config.yaml
dataset: "aerial photos of the United States (SatlasPretrain)"
bottleneck: "denoising"
downsampling_factor: 8
encoder_norm_position: "pre"
encoder_mlp_ratio: 4
encoder_head_dim: 16
encoder_depths: [4, 8, 4]
decoder_activation: "gelu"
lr: 0.0027
nesterov: true
orthogonalizer: "newton_schulz_5"
adamw_lr_other_params: 0.0011
steps: 30400
lr_schedule: "wsd"
final_lr_fraction: 0.1
Rows from block 8 of the encoder of a small image denoising autoencoder, named by matrix and row number. Rows with one number belong to one neuron. Each number is 500 + 40 x the weight over its row's rms, rounded and kept within 0 to 999. All counts start at 0. Numbers have three digits each.
After each neuron's rows are labels from the 100 images, of 14976, where the neuron reaches its highest value: "responds to" is what is common among them; "patch colour" is the nearest of a few named colours to the mean colour under the peak. Only what is clearly more common there than usual is listed. The data: aerial photos of the United States (SatlasPretrain).
# fc1: MLP up (encoder.blocks.8.mlp.fc1.weight, 512x128), inputs 0-127
# fc2: MLP down (encoder.blocks.8.mlp.fc2.weight, 128x512, transposed), outputs 0-127

fc1.344:441477462498433555520519462443487560506580447504471561546475510432521508478462497508499532414577530494515486442554520471496495465455559527552497538494541478530533482539496556513477459499513425546502540553542535460537461461430505498429518550494492462622569491512452482504446423530396559487510478523497545455548567488494530492498535511512468485491421505526503530437501500476476493485523
fc2.344:489456458478442524389503502537493509453496506499503439460534478452495499495556557520523462487510447495415538459455484418529486542552491510456454535446578504528545493516427583450493518461558514551467529578563520475548415532494485588570537569546485548539511442467534520544489494450467532507441483472513525486470479500480459479471519536550452473514535458503549510494503470553470486491563
responds to: crop field
patch colour: grey

fc1.209:450476433446451488500490481492554472452509519457496571557524478499454487491544502522499567513458455520526443430512568567520542536527550533509565513478492573439472521479475544513575515481512456512435462498523435510517508507608563521487512536448502509476428513485467499536546493524458576550456508450529553522434448537492477417545492535501458493482445538438493525424565513512523460447484
fc2.209:507509462489513543471588532537473493557398500512540503517515444572554439553468457481463499529491504532492495486408526500475481482492490473534465508435459560507492492510522518461443439492483558457508475565479511518502504511491526463504504525487552492485474493551511570540518524480491487506547489454486424632556410522463490566517465530514450504426480460538404539545503504435518568550447
responds to: building
patch colour: brown

fc1.196:470505513471526539446514459457495495528504506434457500479502446465510485524477450450503493440588527532491525527596532522485518475474486494430512444533537529509451549547521455574538514552584519438497521486516419481486504407445534445537511511470535492506443456583533554614561495423538491501470451532487525505436556430543519479558505522474552532486452485497493522469462523477462484533521
fc2.196:555485497545529419605540485541512486531487542492517540531483585475463497492513493525459423505492454458530519535495496540534500593481541473550516440515440484489560520503520519481552472516463538494498461437506529512470471541464470450555478446539479512493553548456481436520502483581502488488522527500558541522458521523511454437463497525383509544529475548491392482516449438506438464572458
responds to: building
patch colour: grey

fc1.437:542501492558467518482495422536509543475473414503538468452445530497554511461465414530587426469455559484470523423494532533497531503520510557439485549536492486560478553494456549505539489522516497480478570468557481511470526499525480485510556504441565476491523520495492553500459487538420483552570512438451482520525485534497543455537557518443462574534498434468486512469446475534445468591448
fc2.437:441571463455498492530440496480517539535513575498434472520519507487527552551516560527451564555450497525490530488520488542476388448408486532549468502512461399490530448378500492525519528599536571512587453564519530480513501525497498546485471462497509447482539480500488437523524531532460532489501487496525442517456451477482488459502456529459486524499500532442517537453501531489556511464548
responds to: crop field
patch colour: grey

fc1.318:426496485490463422494505543458486527531516542466482452425474498500513521478451589513544527546487512529551523450476460493429488468563548508556463429449539517504471525549573495508477442495406482493492529506566541580516500580467502542546501512407513490515554526513432526517575534445505512450528447523563490501506455441535488458532456460459533458506424543489551510503544524513559495482484
fc2.318:571493521482492522510480483531465445540446439540505496481605545478549574540459489536554488459574460557482470517475532466592507476499462516499569562516482486512517523521475494432485511462550523468457496467417525466489445471501521498533489514536506468543448503500528484450453437516537440523531487473472563524473457561537588534406481464548470443522490427476515425575459468469480491473530
responds to: building
patch colour: pink

fc1.373:496485510523472434580386481483512553542530560512522533498530485439511490464483495456551521523522510465489464548538525483510506500464496522471550506542535498526534500505529481509418516543513478514467550492497546447495537444529404578485516446457499497560547471447463449469494486466441478483461480449486502427409541542522476483488574456548533446484549528519603474573514477515427520451573
fc2.373:498523503517547572446553499515466428480475495528492481495488460596458452509540485530453507525479482549488557439435438474464458539494476501573504518507444457521473511500467578509552470546565539446525435523461477474526555559570529491517539503467501440494416477556528537531468550506508454491569548548511445556567462485501441514522476556463421543471461484499455532484461486463520466559441
responds to: building
patch colour: grey

fc1.181:573565423423471476438445506606507490543523495454454535473536443525548528539559454537419515497504499495535483494489501468425513497547448457452500478479523501520591500496581430509508519520507468472496453475522487466435566525450530587503505491515519493471461507456522545492523509472518542533502478411441507546585541495496473536489450537438546537446515505463519537483436538521457527524497
fc2.181:465503534522543512509484416485474530436466490523468532560483448458479499451466469487585453535478526537446526534520553447546497436520425518487496536441546502548505502483523568423470501450546464510422561503459446577514540534513472545555507574458456503488502484532529444575476527413460544487507489600549506479467543515446478461512493453533540513456448515478508534534554529532543482469520
responds to: building
patch colour: grey

fc1.233:515513440434552566459462453517528517495502525483527534516473439486498470514525536514520499415517465501462347501467503530558516509450493506550549574437489450549479528485539457560476509554535435504532537534523486533475450466516543496437396432487478494510498476525497507509594476466484520532528510492498459469586546458493486436574475486468535512490522499510533473458454572476531519562543
fc2.233:506478557511553449583431533466491543517502561537500530453506545403457535537486469514498511531532533464549542553469491520547549539491433530458455404503497569504536547455502542452550456498477453573532525468517472445507476439440492490528456538477512536494572547612495506408483476476473457467510502509464483513467496535492528489469507455510464459511482477484483503552552475470566406457499
responds to: building
patch colour: grey

fc1.27:517566485499479527492522508474501496566532471454504525541511561526516554465571516490472545498540475506503481420424548412591466475517452517519458520571562510581508503514443496496501431443483487518483469458519427540507499520443533456529469488508487498474500532513505408451567533494533588517482532537442469475518465448531576474510405513469518483427506556509542516492501479472560511413546
fc2.27:523443519482548531479482502566460525538459504557484518526524462529524518592506504515528460472475520479491470531521482530440446528470457524445476486424475482441568487430524478488528460609506507432491485448502639453534453528481422495424484534551459549510504473546468559506539492473476493476535490483629500494494530558454462508475499440547479521538472452508485530526469499503482530565479
responds to: building
patch colour: grey

fc1.410:475479477569578438509538489524508569497497523569492471491474480479522399431502471487455485515551558455532523543490457439455506515451498521481472571578446434474464399492542388417492482466510597570454502510479484512517581477541463493489569505488599545498509476478553510492487530546481489512489529477482456448485563480478493493465507498510472473513520508523542557486535547520516498516505
fc2.410:493529494494427502559513482556500418534498513488517474445518494515476486405483514467521475474491514515541512504530424487465490445524501463534596456503545557510515429548520520483486517574514469416581512527488536536482463514537508582534472429487494464452533497458499473413491534499498511520521461411503449487533492498621497595528547511547478585485528512494455496544542431505457500542495
responds to: building
patch colour: grey

fc1.250:568552476470500491578446539585481554543563497502514535538463392502508509568573517497457450433493515441495459456511470564535475428474512494535474429451439488516477477489473512502523415554477471469526482506510505475525494439497554523382531459448477524515545513557557521434552478513486491485524466491545525514547495486530442509529523525515487524475545536460518486455589485521457486487436
fc2.250:517526518553534520510522501432533540544520520463536475476455500481506522412416417520564545572509481557534548532437540439498463587521459505562508559482472515476522433498518528539481470492465517526416562453466439448455481517503526514535436502445497477442482487518505461581535438519446493461547538547470507519539475421466550492510546452525499538556481506503480539541483435537505452460535
responds to: building
patch colour: grey

fc1.420:460439506484484555486511506510572515434503524409551512505452479494454523511525521491444551577432502483514484484502505504467530490491506536556516515513553563473474437437459505514490517399501485380476446438512479542452435461517498537508511543508535448524485583471464514528544543465510605513441494499559508467566515419497527505484552491494537467553515486502432559426526501529533548501491
fc2.420:474497495492549590445572470442496430517516495520542525556532474555493468555502476462430456511512560479519485540482511561393512498468565515436498527471482485540473442503460554455505484503464535470513433540459547459481549532567452497458535503475480483527467477528502465476463493605485433553474505538461497524516482461456519532428487556566480506528424520561477519538530485437553508557442
responds to: building
patch colour: grey

fc1.122:450488444427489485487529525533462524464543496546451541532519493436543458486508556478488519579502562491494532505497444465479521452487483494456531488503506502499485489494535545409503492492552527523456508557485450482499497495475480544544472454537551561555516529525477508404532492493466529523555484467543523439443598535484413525467532567590389434489531479493513506539534578484530525450422
fc2.122:495435536551525540559565478479499475587499486513535437493469554533465513463498420471590530513518522521491501494451552539456427514445500533516490518523459464450526444499546545494504504546504504441518444461488494463503569542489530508532558500495495482535518541481485449430428519496530537489448544484523386564488549538557404475524471431406467500557462496556513476490523487536482459534509
responds to: crop field
patch colour: grey

fc1.5:460486549484524457527464563488471503462472505510458478441525449557480510515525490447562528563480463485426476493469472543504513442502474543455509492522525487558412470530507547554498526522515500548462511419503550499426533564524561505581529486528528514465544516513447514445492600557542494539496465488576401504464536523574503496480444493434479548509460456401445446490492506496525553499502
fc2.5:585509509497453483434534479459476474513508405515504460541531509461550484489428503529496508447541501519478514492514514466533517523556484485465524526534499431516531547486506397417499470459475469478479515532455513531542407454502550540409531480541455513565436565536577463529485495470545499485470504507500573538520438497418525497522597522483447458468524547564499464479542578512524466507483
responds to: building
patch colour: grey

fc1.208:509487472527469494500533577542500511504499468521510494608464536505479440554492611475449477503528495457463476515485468588522525468462521471536495496426522478535474520549474499486526453545418484503563520461511473479537475487524533436409583527517483537484499526552451538508489445475444492454477511525515418458530496560515495509535462546476455485580555587448564456490492564512479502487412
fc2.208:569521497563501448463450489508433441447497485529475520504492536490459495571583534458507507474467525449603514507516541511503500498467541540523494531540540514453508623521450458558536478515470518457464531590482544538489546533501492466423479421426464471500416504569436492488526550439550481499460508435512503446503514485521523515521454494434523491509464473550566503535485483421512513492500
responds to: building
patch colour: brown

fc1.104:495505560547489483568526509531513505478507481483511489506558487466548526431517493518512475490564423449444532533495487485573520521558503480572419538490445440528449495542555526468514488514437441523502495493583410516485523478501518523382483483495470498469496452453516500453491424523523484491547530512530579519523512472490537514473518546460520466464457534552639463489413539449502531461503
fc2.104:500501455553523542467512464462535470465456502543554487494560515502538562472480487424434524587504496452476536455481504478476436474501517488424494495523560460500550473458426442459514509452548486507369512484482494469485604491487534492576470525548505570497487560490510445571542463488497542516451488441515525513470534531556537462484465456534573543566532527486497465473532482479453492517576
responds to: building
patch colour: brown

fc1.158:422518525533502460539433506499397509522437523546464560508538473486462468535486531479518489561442521496520490491553505493538546520499473496448481559520462530566490476441488546434413500549403413594493485475482563526522477464485498428462509472537517487507510512500564506575466504554517514533464456489499546471533541591508593469501455468493462480458545510577486484483505463533531462537500
fc2.158:492532457476443542449544514537540459507469518412539368465471569465512467483555501481543467560537509503493529558507485556428520503545541553524493489516577491534419466541528507538602480459442574482460457480555435476556525557510501532539496470491503476528470455523471464503542539498503465431421538492502512471507438425488511556493550527471444539500481470504474530533507508487461468531490
responds to: building
patch colour: grey

fc1.40:503512403573457571507433503446461548505483465445519485442512464494468524525496538498475502423552484515533524515499513500497540446434511487447507533526464517556552512470472527501418459481453571534594486482502471494459521502539492520454536515389506537523488532517472441567520527497470463513536418470477535465538549543560494514571473598426532503507548574469504506463498451470548502495495
fc2.40:495512499522479522496500462459493495432462486504512488560397451459503489499564531521470507501556511493489493496540502520533488481506550442490408574493529517476519485470485607533462477510442608526527449458520544488475528510478539486465613512427441555549491478537538493550547515440468496561556525465485488541496520416580477430478480545492457521538503475454529544461473518408516507537494
responds to: building
patch colour: grey

fc1.283:574471549507576466533515510500486529507433472491535505534465473498528526443544504520488481550509418474541434473601597532508457457528479447530535554536451529457466470543528430487397466550477454517541532491523523490473441526488458464486484419553533494521504426521564539462474470521498509507547528437526467479526450575478483472494468539522439531478518516535479463423511564460496564495482
fc2.283:543468501434490521486508513567585488510542541481515556463544527544451526516444528492471468556476545487466480538523545432492513530540412519557528408491569470584529472547499430468524432553496429456561490487525464500526529573459531471543487471489587520489544464537522505473469468526492481462445481529517528511441485544475465545420500437492454494471465536478463461547438543443509466498471
responds to: building
patch colour: grey

fc1.366:457527400435479530474563551521444529519414472521509530514525491534490423452465532509528456449510520466474468501502522491469521561458480528491442556464570448557463481583457529545601519470490516530539459470466517464507496550517476495493508544500535497499533477545455571499542503477519472485435468579497491505467485480584576477464471467539563449474490559532427463556471563475472486519549
fc2.366:448526470525482512533568517497491521472465545604520475505499552525483490460546527512517432462435458557426574535476502527497497474499481544485492529511488546480478418543457498469529524477461454474516488486524523506463551531429425439470545486503546484460591510460457543486527444504458463561496507576537546450485511457516551448384456469544495570501572510506430524517483511498584485526486
responds to: crop field
patch colour: grey

fc1.355:476501491529511509542509432491551534531483463534464499463461478476460483464459594494519489455488534501564476439507449434524521509490502468523445483528471557475486463538439498525480537533550466515481477515508576381547573487567445549514449475466472465540541502572443501533439525485507433472476455548469464497545522508460540414546534606479467560537468488520534502477494526450571549526530
fc2.355:494520505474414471490453541568481558558465473472471508568523475546558480533502394546518492574521513554473530507490551535511500455493429559470515509456480414449537484457548466452528507491508531523571536457505465476516387543474537486509515538557493497521458529477601502538489478492478552478551514454510478469528499523530489455552508448449528410493508492456509575546448495527459447458483
responds to: building
patch colour: grey

fc1.114:517541464433516455492465541479519582464501511495564589520474543466450433557454576544503525477561524508462506540517478570456510497535488444534444464477566578467507601502487560478421524441519495488522449532535482459503519492481526446495482525520499558478512513480462483487523433459457426465520481436618475454553493541483485487540519541490527517487523435439485468468469487502505527473446
fc2.114:465468496602521489557506511569491454461463570514416463524525575487488418453493500488474511455506456484530514453459577489594574484441473595477483551532518417459504527533478525429528477507484460498573486510484499534518480516512425513535435535526512464515472540506518493508509519491508536522510492502514439508470467545481457502507505492476384452533518551545480473486500524456604490558466
responds to: building
patch colour: pink