A small image denoising autoencoder, trained from scratch: decoder activation gelu.
Rows from block 3 of the encoder of a small image denoising autoencoder, named by matrix and row number. Rows with one number belong to one neuron. Each number is 50 + 12 x the weight over its row's rms, rounded and kept within 0 to 99. All counts start at 0.
After each neuron's rows are labels from the 100 images, of 14976, where the neuron reaches its highest value: "strongest on" is what is common among them. Only what is clearly more common there than usual is listed. The data: aerial photos of the United States (SatlasPretrain). In brackets: how many of the 100, against the usual share in percent.
# fc1: MLP up (encoder.blocks.3.mlp.fc1.weight, 256x64), inputs 0-63
# fc2: MLP down (encoder.blocks.3.mlp.fc2.weight, 64x256, transposed), outputs 0-63

fc1.3:31 32 66 45 51 53 40 43 52 47 24 64 31 63 52 54 43 49 54 50 55 58 19 43 59 58 44 62 71 64 49 50 68 35 55 67 32 65 63 27 49 61 58 67 34 46 34 60 64 47 34 55 59 47 37 49 34 55 49 59 44 61 48 54
fc2.3:65 35 62 47 40 56 52 51 57 60 40 62 48 57 39 52 47 53 57 41 51 54 64 36 58 43 24 25 28 53 62 46 62 58 49 49 48 68 49 57 38 43 44 52 46 45 56 37 68 38 50 62 35 34 59 79 27 68 48 53 53 51 24 77
strongest on: building (68 vs 41.7)

fc1.61:76 43 48 48 66 39 63 64 50 59 50 74 43 44 70 36 35 61 72 47 52 39 47 46 46 65 42 62 42 56 59 27 42 47 60 45 41 64 37 51 38 40 46 36 37 38 25 54 36 41 37 56 53 39 70 49 32 58 37 64 68 50 59 57
fc2.61:49 32 68 45 42 52 45 41 53 56 52 26 61 61 43 55 41 60 33 28 53 56 45 55 50 47 31 36 60 38 64 68 59 47 60 37 54 52 55 48 62 41 60 61 59 58 68 59 57 45 65 25 51 60 44 68 43 51 79 39 27 37 29 41
strongest on: building (68 vs 41.7)

fc1.71:53 64 45 40 50 64 46 71 51 37 36 65 67 61 44 35 55 65 42 58 58 37 51 53 22 36 48 52 55 12 59 50 61 29 23 52 56 51 71 57 59 40 59 56 46 56 46 65 51 39 49 49 36 53 53 46 25 49 44 50 60 64 61 57
fc2.71:46 42 62 60 52 41 41 27 38 59 54 35 35 44 66 58 42 31 48 33 40 60 49 40 61 63 62 39 53 87 54 48 37 78 55 46 37 46 37 55 39 62 28 53 55 42 65 60 51 56 55 50 61 40 41 62 69 59 65 54 46 31 51 38
strongest on: building (70 vs 41.7)

fc1.170:56 59 54 52 66 59 69 34 35 43 56 60 52 31 37 45 46 62 56 45 48 64 68 50 40 26 58 41 36 45 69 66 54 63 64 64 61 52 49 48 70 65 64 42 53 33 42 45 68 48 47 54 51 38 38 27 25 44 51 56 33 47 30 66
fc2.170:54 51 49 48 28 40 40 51 64 42 31 49 63 58 60 52 33 68 29 47 73 40 37 41 51 69 31 44 51 54 30 53 43 53 34 44 35 58 38 56 49 36 33 55 52 64 56 75 26 45 58 55 46 56 66 72 64 65 66 46 56 55 50 48
strongest on: building (80 vs 41.7)

fc1.15:56 35 65 57 30 55 48 64 26 51 54 41 60 62 71 57 46 49 41 51 34 34 58 62 38 66 54 51 43 67 39 61 69 41 58 40 51 44 59 32 29 61 40 31 39 60 62 42 19 38 58 61 35 61 63 56 38 62 53 61 56 55 50 45
fc2.15:49 54 33 43 46 51 69 33 45 42 73 50 54 23 53 38 63 50 42 51 52 55 39 53 47 41 42 54 58 50 48 43 44 89 50 52 34 50 58 31 59 34 74 49 51 52 49 46 53 69 50 20 59 42 49 59 46 38 68 50 68 60 72 53
strongest on: crop field (32 vs 8.8)

fc1.247:48 41 64 60 64 45 61 59 35 42 35 49 54 59 52 50 81 46 67 45 49 55 57 46 56 51 50 41 42 46 62 42 79 70 49 42 49 40 51 22 54 36 43 34 78 60 41 50 56 51 50 37 54 29 53 38 67 25 33 51 50 63 43 39
fc2.247:55 56 40 47 34 41 56 54 66 62 55 54 55 34 43 53 28 25 25 53 40 40 50 54 41 58 55 55 52 61 50 52 29 31 52 39 59 63 48 82 63 59 65 50 35 42 49 67 41 52 50 53 33 60 50 61 30 78 66 55 42 47 61 55
strongest on: building (80 vs 41.7)

fc1.120:33 66 51 60 59 39 54 60 46 42 56 47 62 80 65 43 54 57 45 42 50 46 52 44 46 51 53 45 66 72 49 55 47 38 48 42 60 29 63 66 49 24 66 45 40 59 37 41 37 70 37 51 59 43 34 12 72 52 55 57 47 45 41 41
fc2.120:59 38 68 42 34 55 64 56 69 66 34 38 41 39 55 65 60 62 52 41 41 52 46 56 51 38 45 51 46 36 70 42 39 59 65 53 45 61 25 43 48 50 21 28 71 41 46 59 47 42 63 56 43 51 62 85 47 37 55 44 43 55 58 57
strongest on: building (83 vs 41.7)

fc1.251:48 47 43 30 53 56 52 41 58 54 51 27 57 42 58 47 71 55 42 20 62 37 83 47 34 58 54 49 55 34 51 56 61 72 44 49 54 49 66 50 56 31 55 42 48 68 67 47 51 49 49 43 52 24 62 37 72 63 39 59 42 51 63 37
fc2.251:46 56 60 63 56 37 49 66 45 49 49 50 63 68 39 59 38 49 53 73 52 53 28 76 68 46 38 51 45 67 61 59 31 39 55 40 43 55 27 44 48 59 42 52 46 34 34 51 36 44 66 57 55 66 34 57 45 25 71 34 56 50 34 63
strongest on: building (73 vs 41.7)

fc1.203:31 40 45 54 56 27 53 53 51 71 69 62 53 55 39 61 41 57 62 57 43 56 61 54 39 53 59 65 53 63 54 55 51 46 50 68 57 42 57 38 79 41 22 41 38 45 59 64 36 56 40 63 39 63 53 47 38 27 63 31 36 29 53 35
fc2.203:34 60 48 38 38 36 65 65 49 48 69 58 60 53 30 65 48 32 51 42 44 58 55 72 60 50 68 39 49 73 47 62 43 33 60 65 43 45 51 48 74 29 41 36 41 40 53 63 40 55 47 50 53 43 40 61 27 22 68 57 55 50 57 54
strongest on: building (98 vs 41.7)

fc1.160:55 40 50 60 75 42 46 25 35 38 61 64 61 61 51 37 76 53 70 48 46 27 38 38 56 51 45 57 47 80 54 78 49 41 50 47 64 45 57 51 59 46 57 53 48 47 66 52 48 54 25 54 34 48 36 45 32 49 44 66 37 50 40 59
fc2.160:43 32 55 58 40 53 51 49 76 73 31 47 36 38 63 46 41 69 47 52 62 58 61 40 40 39 37 38 31 24 72 44 60 67 53 48 53 58 56 61 52 31 57 59 59 61 35 28 48 55 69 54 63 47 58 52 59 58 32 37 38 45 46 44
strongest on: building (84 vs 41.7)

fc1.9:52 30 34 72 38 50 44 39 39 31 58 57 55 60 74 55 39 56 56 56 69 37 56 46 37 43 46 51 56 49 60 47 34 81 47 20 53 67 44 30 37 56 44 50 46 60 50 57 42 37 41 30 64 38 71 47 47 58 53 61 54 50 45 66
fc2.9:59 70 63 51 44 55 41 49 50 53 45 50 60 19 39 42 41 61 55 41 30 66 43 47 61 55 66 38 32 58 37 58 64 38 40 62 60 39 52 55 57 38 67 50 45 56 65 54 41 66 64 45 63 49 34 44 59 52 75 39 46 41 21 26
strongest on: building (81 vs 41.7)

fc1.23:54 67 65 49 38 47 42 62 46 30 50 64 50 57 48 50 46 51 69 32 69 48 27 38 29 50 51 34 54 53 69 48 56 53 69 41 68 29 35 66 53 48 47 24 51 49 41 62 32 58 60 40 60 39 61 53 40 48 62 72 62 60 33 45
fc2.23:56 24 54 43 60 58 38 46 45 61 38 47 46 61 64 55 47 62 77 41 54 55 49 32 42 44 33 43 41 45 76 37 66 51 43 42 65 70 36 35 52 66 57 41 46 57 39 62 36 52 45 48 56 57 45 62 37 74 73 53 33 48 49 25
strongest on: crop field (26 vs 8.8)

fc1.208:39 39 39 50 48 28 47 17 57 62 36 48 43 56 55 43 37 41 65 37 47 36 43 50 40 55 69 67 46 36 45 35 52 64 59 65 46 68 52 52 60 47 52 73 52 61 85 41 57 52 45 56 54 61 34 41 33 60 61 63 52 34 56 54
fc2.208:67 54 67 46 52 48 63 84 47 45 46 54 42 60 61 44 58 45 50 59 47 46 39 42 61 42 68 56 31 59 49 50 47 26 59 44 19 65 53 40 67 52 52 36 24 61 43 52 59 57 60 29 53 58 31 40 76 48 55 50 35 49 38 53
strongest on: building (87 vs 41.7)

fc1.19:60 57 73 64 26 35 57 39 15 48 50 41 62 65 31 42 44 48 57 59 42 67 45 53 42 53 67 38 57 54 51 68 43 59 50 38 67 41 57 46 37 47 70 46 55 55 37 63 47 36 55 63 44 52 48 74 38 66 54 45 33 36 58 51
fc2.19:55 73 65 66 34 56 58 32 34 38 65 53 51 51 37 43 50 45 48 53 45 40 40 55 49 65 63 44 48 40 45 65 31 39 34 46 51 35 57 38 48 40 63 33 45 53 47 65 58 37 46 85 66 48 72 43 37 55 59 30 59 48 72 50
strongest on: crop field (30 vs 8.8)

fc1.192:55 51 68 41 65 56 51 40 48 30 31 34 45 52 52 35 47 74 53 67 53 50 44 45 75 54 45 66 46 57 46 14 51 18 43 61 67 47 52 47 38 63 52 57 36 48 58 46 74 48 47 51 55 48 64 47 54 31 53 36 45 46 68 56
fc2.192:36 56 34 48 41 48 64 45 44 65 44 57 69 50 54 64 59 15 44 42 35 57 46 53 42 41 60 46 47 41 44 58 49 61 78 60 32 52 30 54 66 62 50 54 58 59 45 76 38 40 53 32 45 56 38 52 47 57 59 55 63 36 20 55
strongest on: building (82 vs 41.7)

fc1.48:46 31 55 27 40 66 69 50 60 61 50 48 39 32 64 43 44 47 67 44 81 28 45 62 58 45 31 47 45 33 56 58 61 50 57 46 53 64 43 37 49 58 34 69 27 49 52 67 41 34 53 53 46 41 74 45 55 44 49 50 67 39 56 62
fc2.48:62 89 48 48 60 36 55 38 49 61 55 49 50 58 64 46 47 70 35 41 32 56 60 58 19 44 62 53 51 49 30 51 57 51 56 31 32 64 62 58 56 52 51 58 78 46 51 26 44 56 32 40 51 42 51 39 41 60 62 51 43 39 56 43
strongest on: building (70 vs 41.7)

fc1.103:34 79 48 47 32 44 63 47 48 51 33 56 55 57 60 66 23 46 67 35 56 35 57 43 41 67 63 32 46 40 52 54 45 48 47 42 39 60 49 37 53 62 40 49 46 48 40 71 52 48 46 53 29 36 68 46 86 54 55 54 68 46 57 40
fc2.103:46 27 66 51 48 67 50 44 54 71 35 53 57 51 54 71 62 42 70 44 37 39 54 39 30 49 53 36 44 43 71 42 70 53 38 28 52 53 33 57 43 69 69 46 64 43 53 44 43 63 49 53 34 41 41 51 57 77 60 41 43 31 60 46
strongest on: building (94 vs 41.7)

fc1.212:50 34 44 32 70 66 41 46 49 29 36 60 31 72 54 61 37 36 37 43 44 64 52 29 38 58 74 45 55 41 50 67 46 60 62 55 48 43 43 52 54 56 69 54 54 56 39 53 54 59 27 56 59 45 59 50 57 47 39 36 55 24 56 75
fc2.212:33 52 66 40 64 58 55 49 24 52 45 60 64 50 42 64 47 55 52 57 64 50 44 50 28 66 50 64 68 62 45 36 50 53 18 41 34 54 59 48 53 47 45 35 64 31 76 62 59 45 49 48 64 48 45 59 46 20 28 51 53 56 50 39
strongest on: building (69 vs 41.7)

fc1.26:40 46 46 53 27 42 47 61 53 35 59 56 50 67 64 56 69 60 42 67 40 46 64 44 32 59 43 42 51 48 55 33 40 73 62 61 55 47 51 57 49 67 52 47 10 55 47 48 35 41 42 22 48 54 57 62 49 65 56 37 78 49 42 52
fc2.26:58 40 51 48 62 59 57 42 58 58 35 56 52 69 47 41 35 54 51 51 68 47 38 48 48 45 51 41 46 35 51 62 45 25 46 26 52 67 52 36 57 50 51 48 75 48 33 57 65 54 58 84 51 55 47 58 60 58 56 61 08 43 41 37
strongest on: building (85 vs 41.7)

fc1.24:49 26 39 39 39 53 63 67 67 38 42 45 52 34 40 68 35 47 33 48 49 48 76 48 49 49 35 53 50 34 47 65 67 58 54 43 42 53 55 77 71 44 40 69 43 63 57 59 43 69 51 38 61 34 59 47 62 36 43 43 32 46 48 33
fc2.24:46 48 76 50 40 52 36 52 49 43 41 31 53 71 60 47 36 50 40 51 63 45 43 50 58 48 35 39 44 31 36 74 52 27 33 60 41 71 44 66 51 35 49 57 25 53 34 65 58 45 52 52 65 47 77 73 53 56 50 59 52 57 37 51
strongest on: crop field (30 vs 8.8)

fc1.68:39 47 57 44 52 51 53 47 64 41 57 31 42 35 55 52 56 79 52 38 50 84 32 57 36 40 45 57 33 20 65 67 62 46 63 60 57 50 43 52 68 51 60 54 63 51 43 56 46 39 46 37 74 46 43 59 57 39 22 54 39 44 48 43
fc2.68:72 46 43 48 55 53 39 48 35 78 43 57 45 58 52 35 37 28 43 51 56 43 64 27 59 64 56 42 53 67 44 34 43 76 32 34 46 64 61 47 46 49 51 44 45 47 44 58 49 54 50 62 31 46 56 44 45 73 88 50 51 54 39 47
strongest on: building (88 vs 41.7)

fc1.59:52 63 64 38 58 38 73 68 36 40 45 41 44 50 67 40 44 68 52 56 64 44 45 36 57 55 47 24 35 53 37 46 36 47 41 60 41 62 38 24 50 49 34 48 56 61 38 47 64 64 62 34 63 67 66 65 51 47 61 31 51 43 32 60
fc2.59:43 30 53 50 63 67 52 54 45 50 48 56 62 44 52 40 45 42 75 41 83 50 37 54 54 33 40 49 35 42 44 42 75 55 61 50 47 47 63 44 52 71 36 48 38 54 52 60 31 44 55 46 75 37 46 67 58 31 23 62 49 56 61 36
strongest on: building (84 vs 41.7)

fc1.172:62 48 56 51 43 55 50 69 41 58 45 64 57 42 67 49 29 55 54 45 59 58 66 84 52 45 38 33 44 34 43 49 43 38 60 49 46 43 19 73 67 29 56 50 34 42 39 51 48 39 42 60 70 50 28 40 51 67 48 61 49 55 54 64
fc2.172:51 33 60 42 54 66 43 43 59 53 56 54 48 15 60 56 61 47 33 47 38 53 49 48 49 42 42 43 42 52 61 18 47 56 70 49 41 53 36 61 66 45 43 66 58 54 54 56 32 48 55 52 44 84 22 33 62 49 55 46 62 62 53 37
strongest on: building (80 vs 41.7)

fc1.33:26 57 39 45 53 68 39 45 46 73 42 51 49 39 53 51 35 50 58 59 61 45 55 57 51 36 71 41 68 29 68 46 41 64 65 43 60 42 58 49 45 53 51 52 69 52 54 34 70 37 40 43 17 71 72 55 31 45 59 49 52 52 41 39
fc2.33:51 33 54 49 60 45 45 58 54 45 53 58 44 55 65 43 46 65 53 45 37 65 68 67 58 45 38 76 27 72 70 52 59 36 59 31 68 49 47 42 39 43 62 46 23 37 43 24 55 54 63 61 41 47 51 60 59 52 37 37 39 73 48 45
strongest on: building (90 vs 41.7)

fc1.146:68 50 72 60 67 43 40 70 23 58 42 56 40 47 51 64 29 52 35 64 55 34 54 48 54 57 64 51 70 53 58 47 47 30 46 43 67 49 59 31 40 49 61 46 46 45 24 62 45 51 54 39 73 58 35 43 64 47 42 31 51 33 59 59
fc2.146:63 36 50 52 68 50 57 43 50 62 33 39 51 69 60 59 48 53 77 60 23 44 45 32 46 43 51 30 47 46 47 48 53 38 34 58 73 52 56 41 55 42 61 61 75 62 52 62 44 27 59 22 48 56 44 65 44 57 63 64 47 35 45 46
strongest on: building (87 vs 41.7)

fc1.47:57 52 47 64 65 37 50 52 65 50 54 45 57 66 48 17 48 55 39 61 57 57 34 52 45 42 13 62 31 38 43 44 67 57 55 59 49 64 34 38 56 47 68 50 42 62 69 61 44 45 60 59 34 41 40 52 51 50 44 63 24 62 36 41
fc2.47:28 60 47 56 43 55 45 70 38 26 64 35 63 35 41 49 48 24 20 44 47 61 48 50 58 59 73 59 49 68 36 48 34 42 65 56 31 60 53 54 34 45 49 60 38 48 59 45 73 49 43 48 58 57 58 42 62 47 46 55 72 54 46 63
strongest on: building (91 vs 41.7)

fc1.210:19 45 55 47 61 56 60 53 61 47 42 18 44 60 47 63 62 48 45 63 40 63 63 64 52 11 28 56 60 41 51 40 50 55 74 38 64 45 49 50 50 44 51 60 54 50 76 55 45 59 65 43 38 44 38 47 48 65 44 37 42 54 50 54
fc2.210:54 67 28 41 52 57 51 37 52 55 61 45 52 36 57 34 43 68 52 45 52 36 35 31 69 31 70 54 49 51 62 41 54 51 51 32 52 72 41 49 52 36 52 35 53 61 33 49 54 59 46 30 65 42 58 31 41 56 38 77 74 35 52 60
strongest on: building (82 vs 41.7)

fc1.49:39 44 59 55 53 71 28 54 57 54 45 35 49 33 43 72 64 54 42 57 40 66 57 46 46 51 47 57 54 44 50 39 77 40 29 74 40 45 45 50 69 62 55 18 50 57 46 33 55 49 54 50 60 49 35 38 62 68 55 30 67 47 46 67
fc2.49:45 23 42 57 74 52 41 39 32 49 33 58 55 72 55 37 38 54 61 55 54 32 43 62 55 46 64 33 42 67 56 56 63 57 38 28 46 64 57 52 38 45 53 55 69 55 41 60 31 56 53 70 46 53 49 54 27 60 51 79 52 47 38 55
strongest on: building (71 vs 41.7)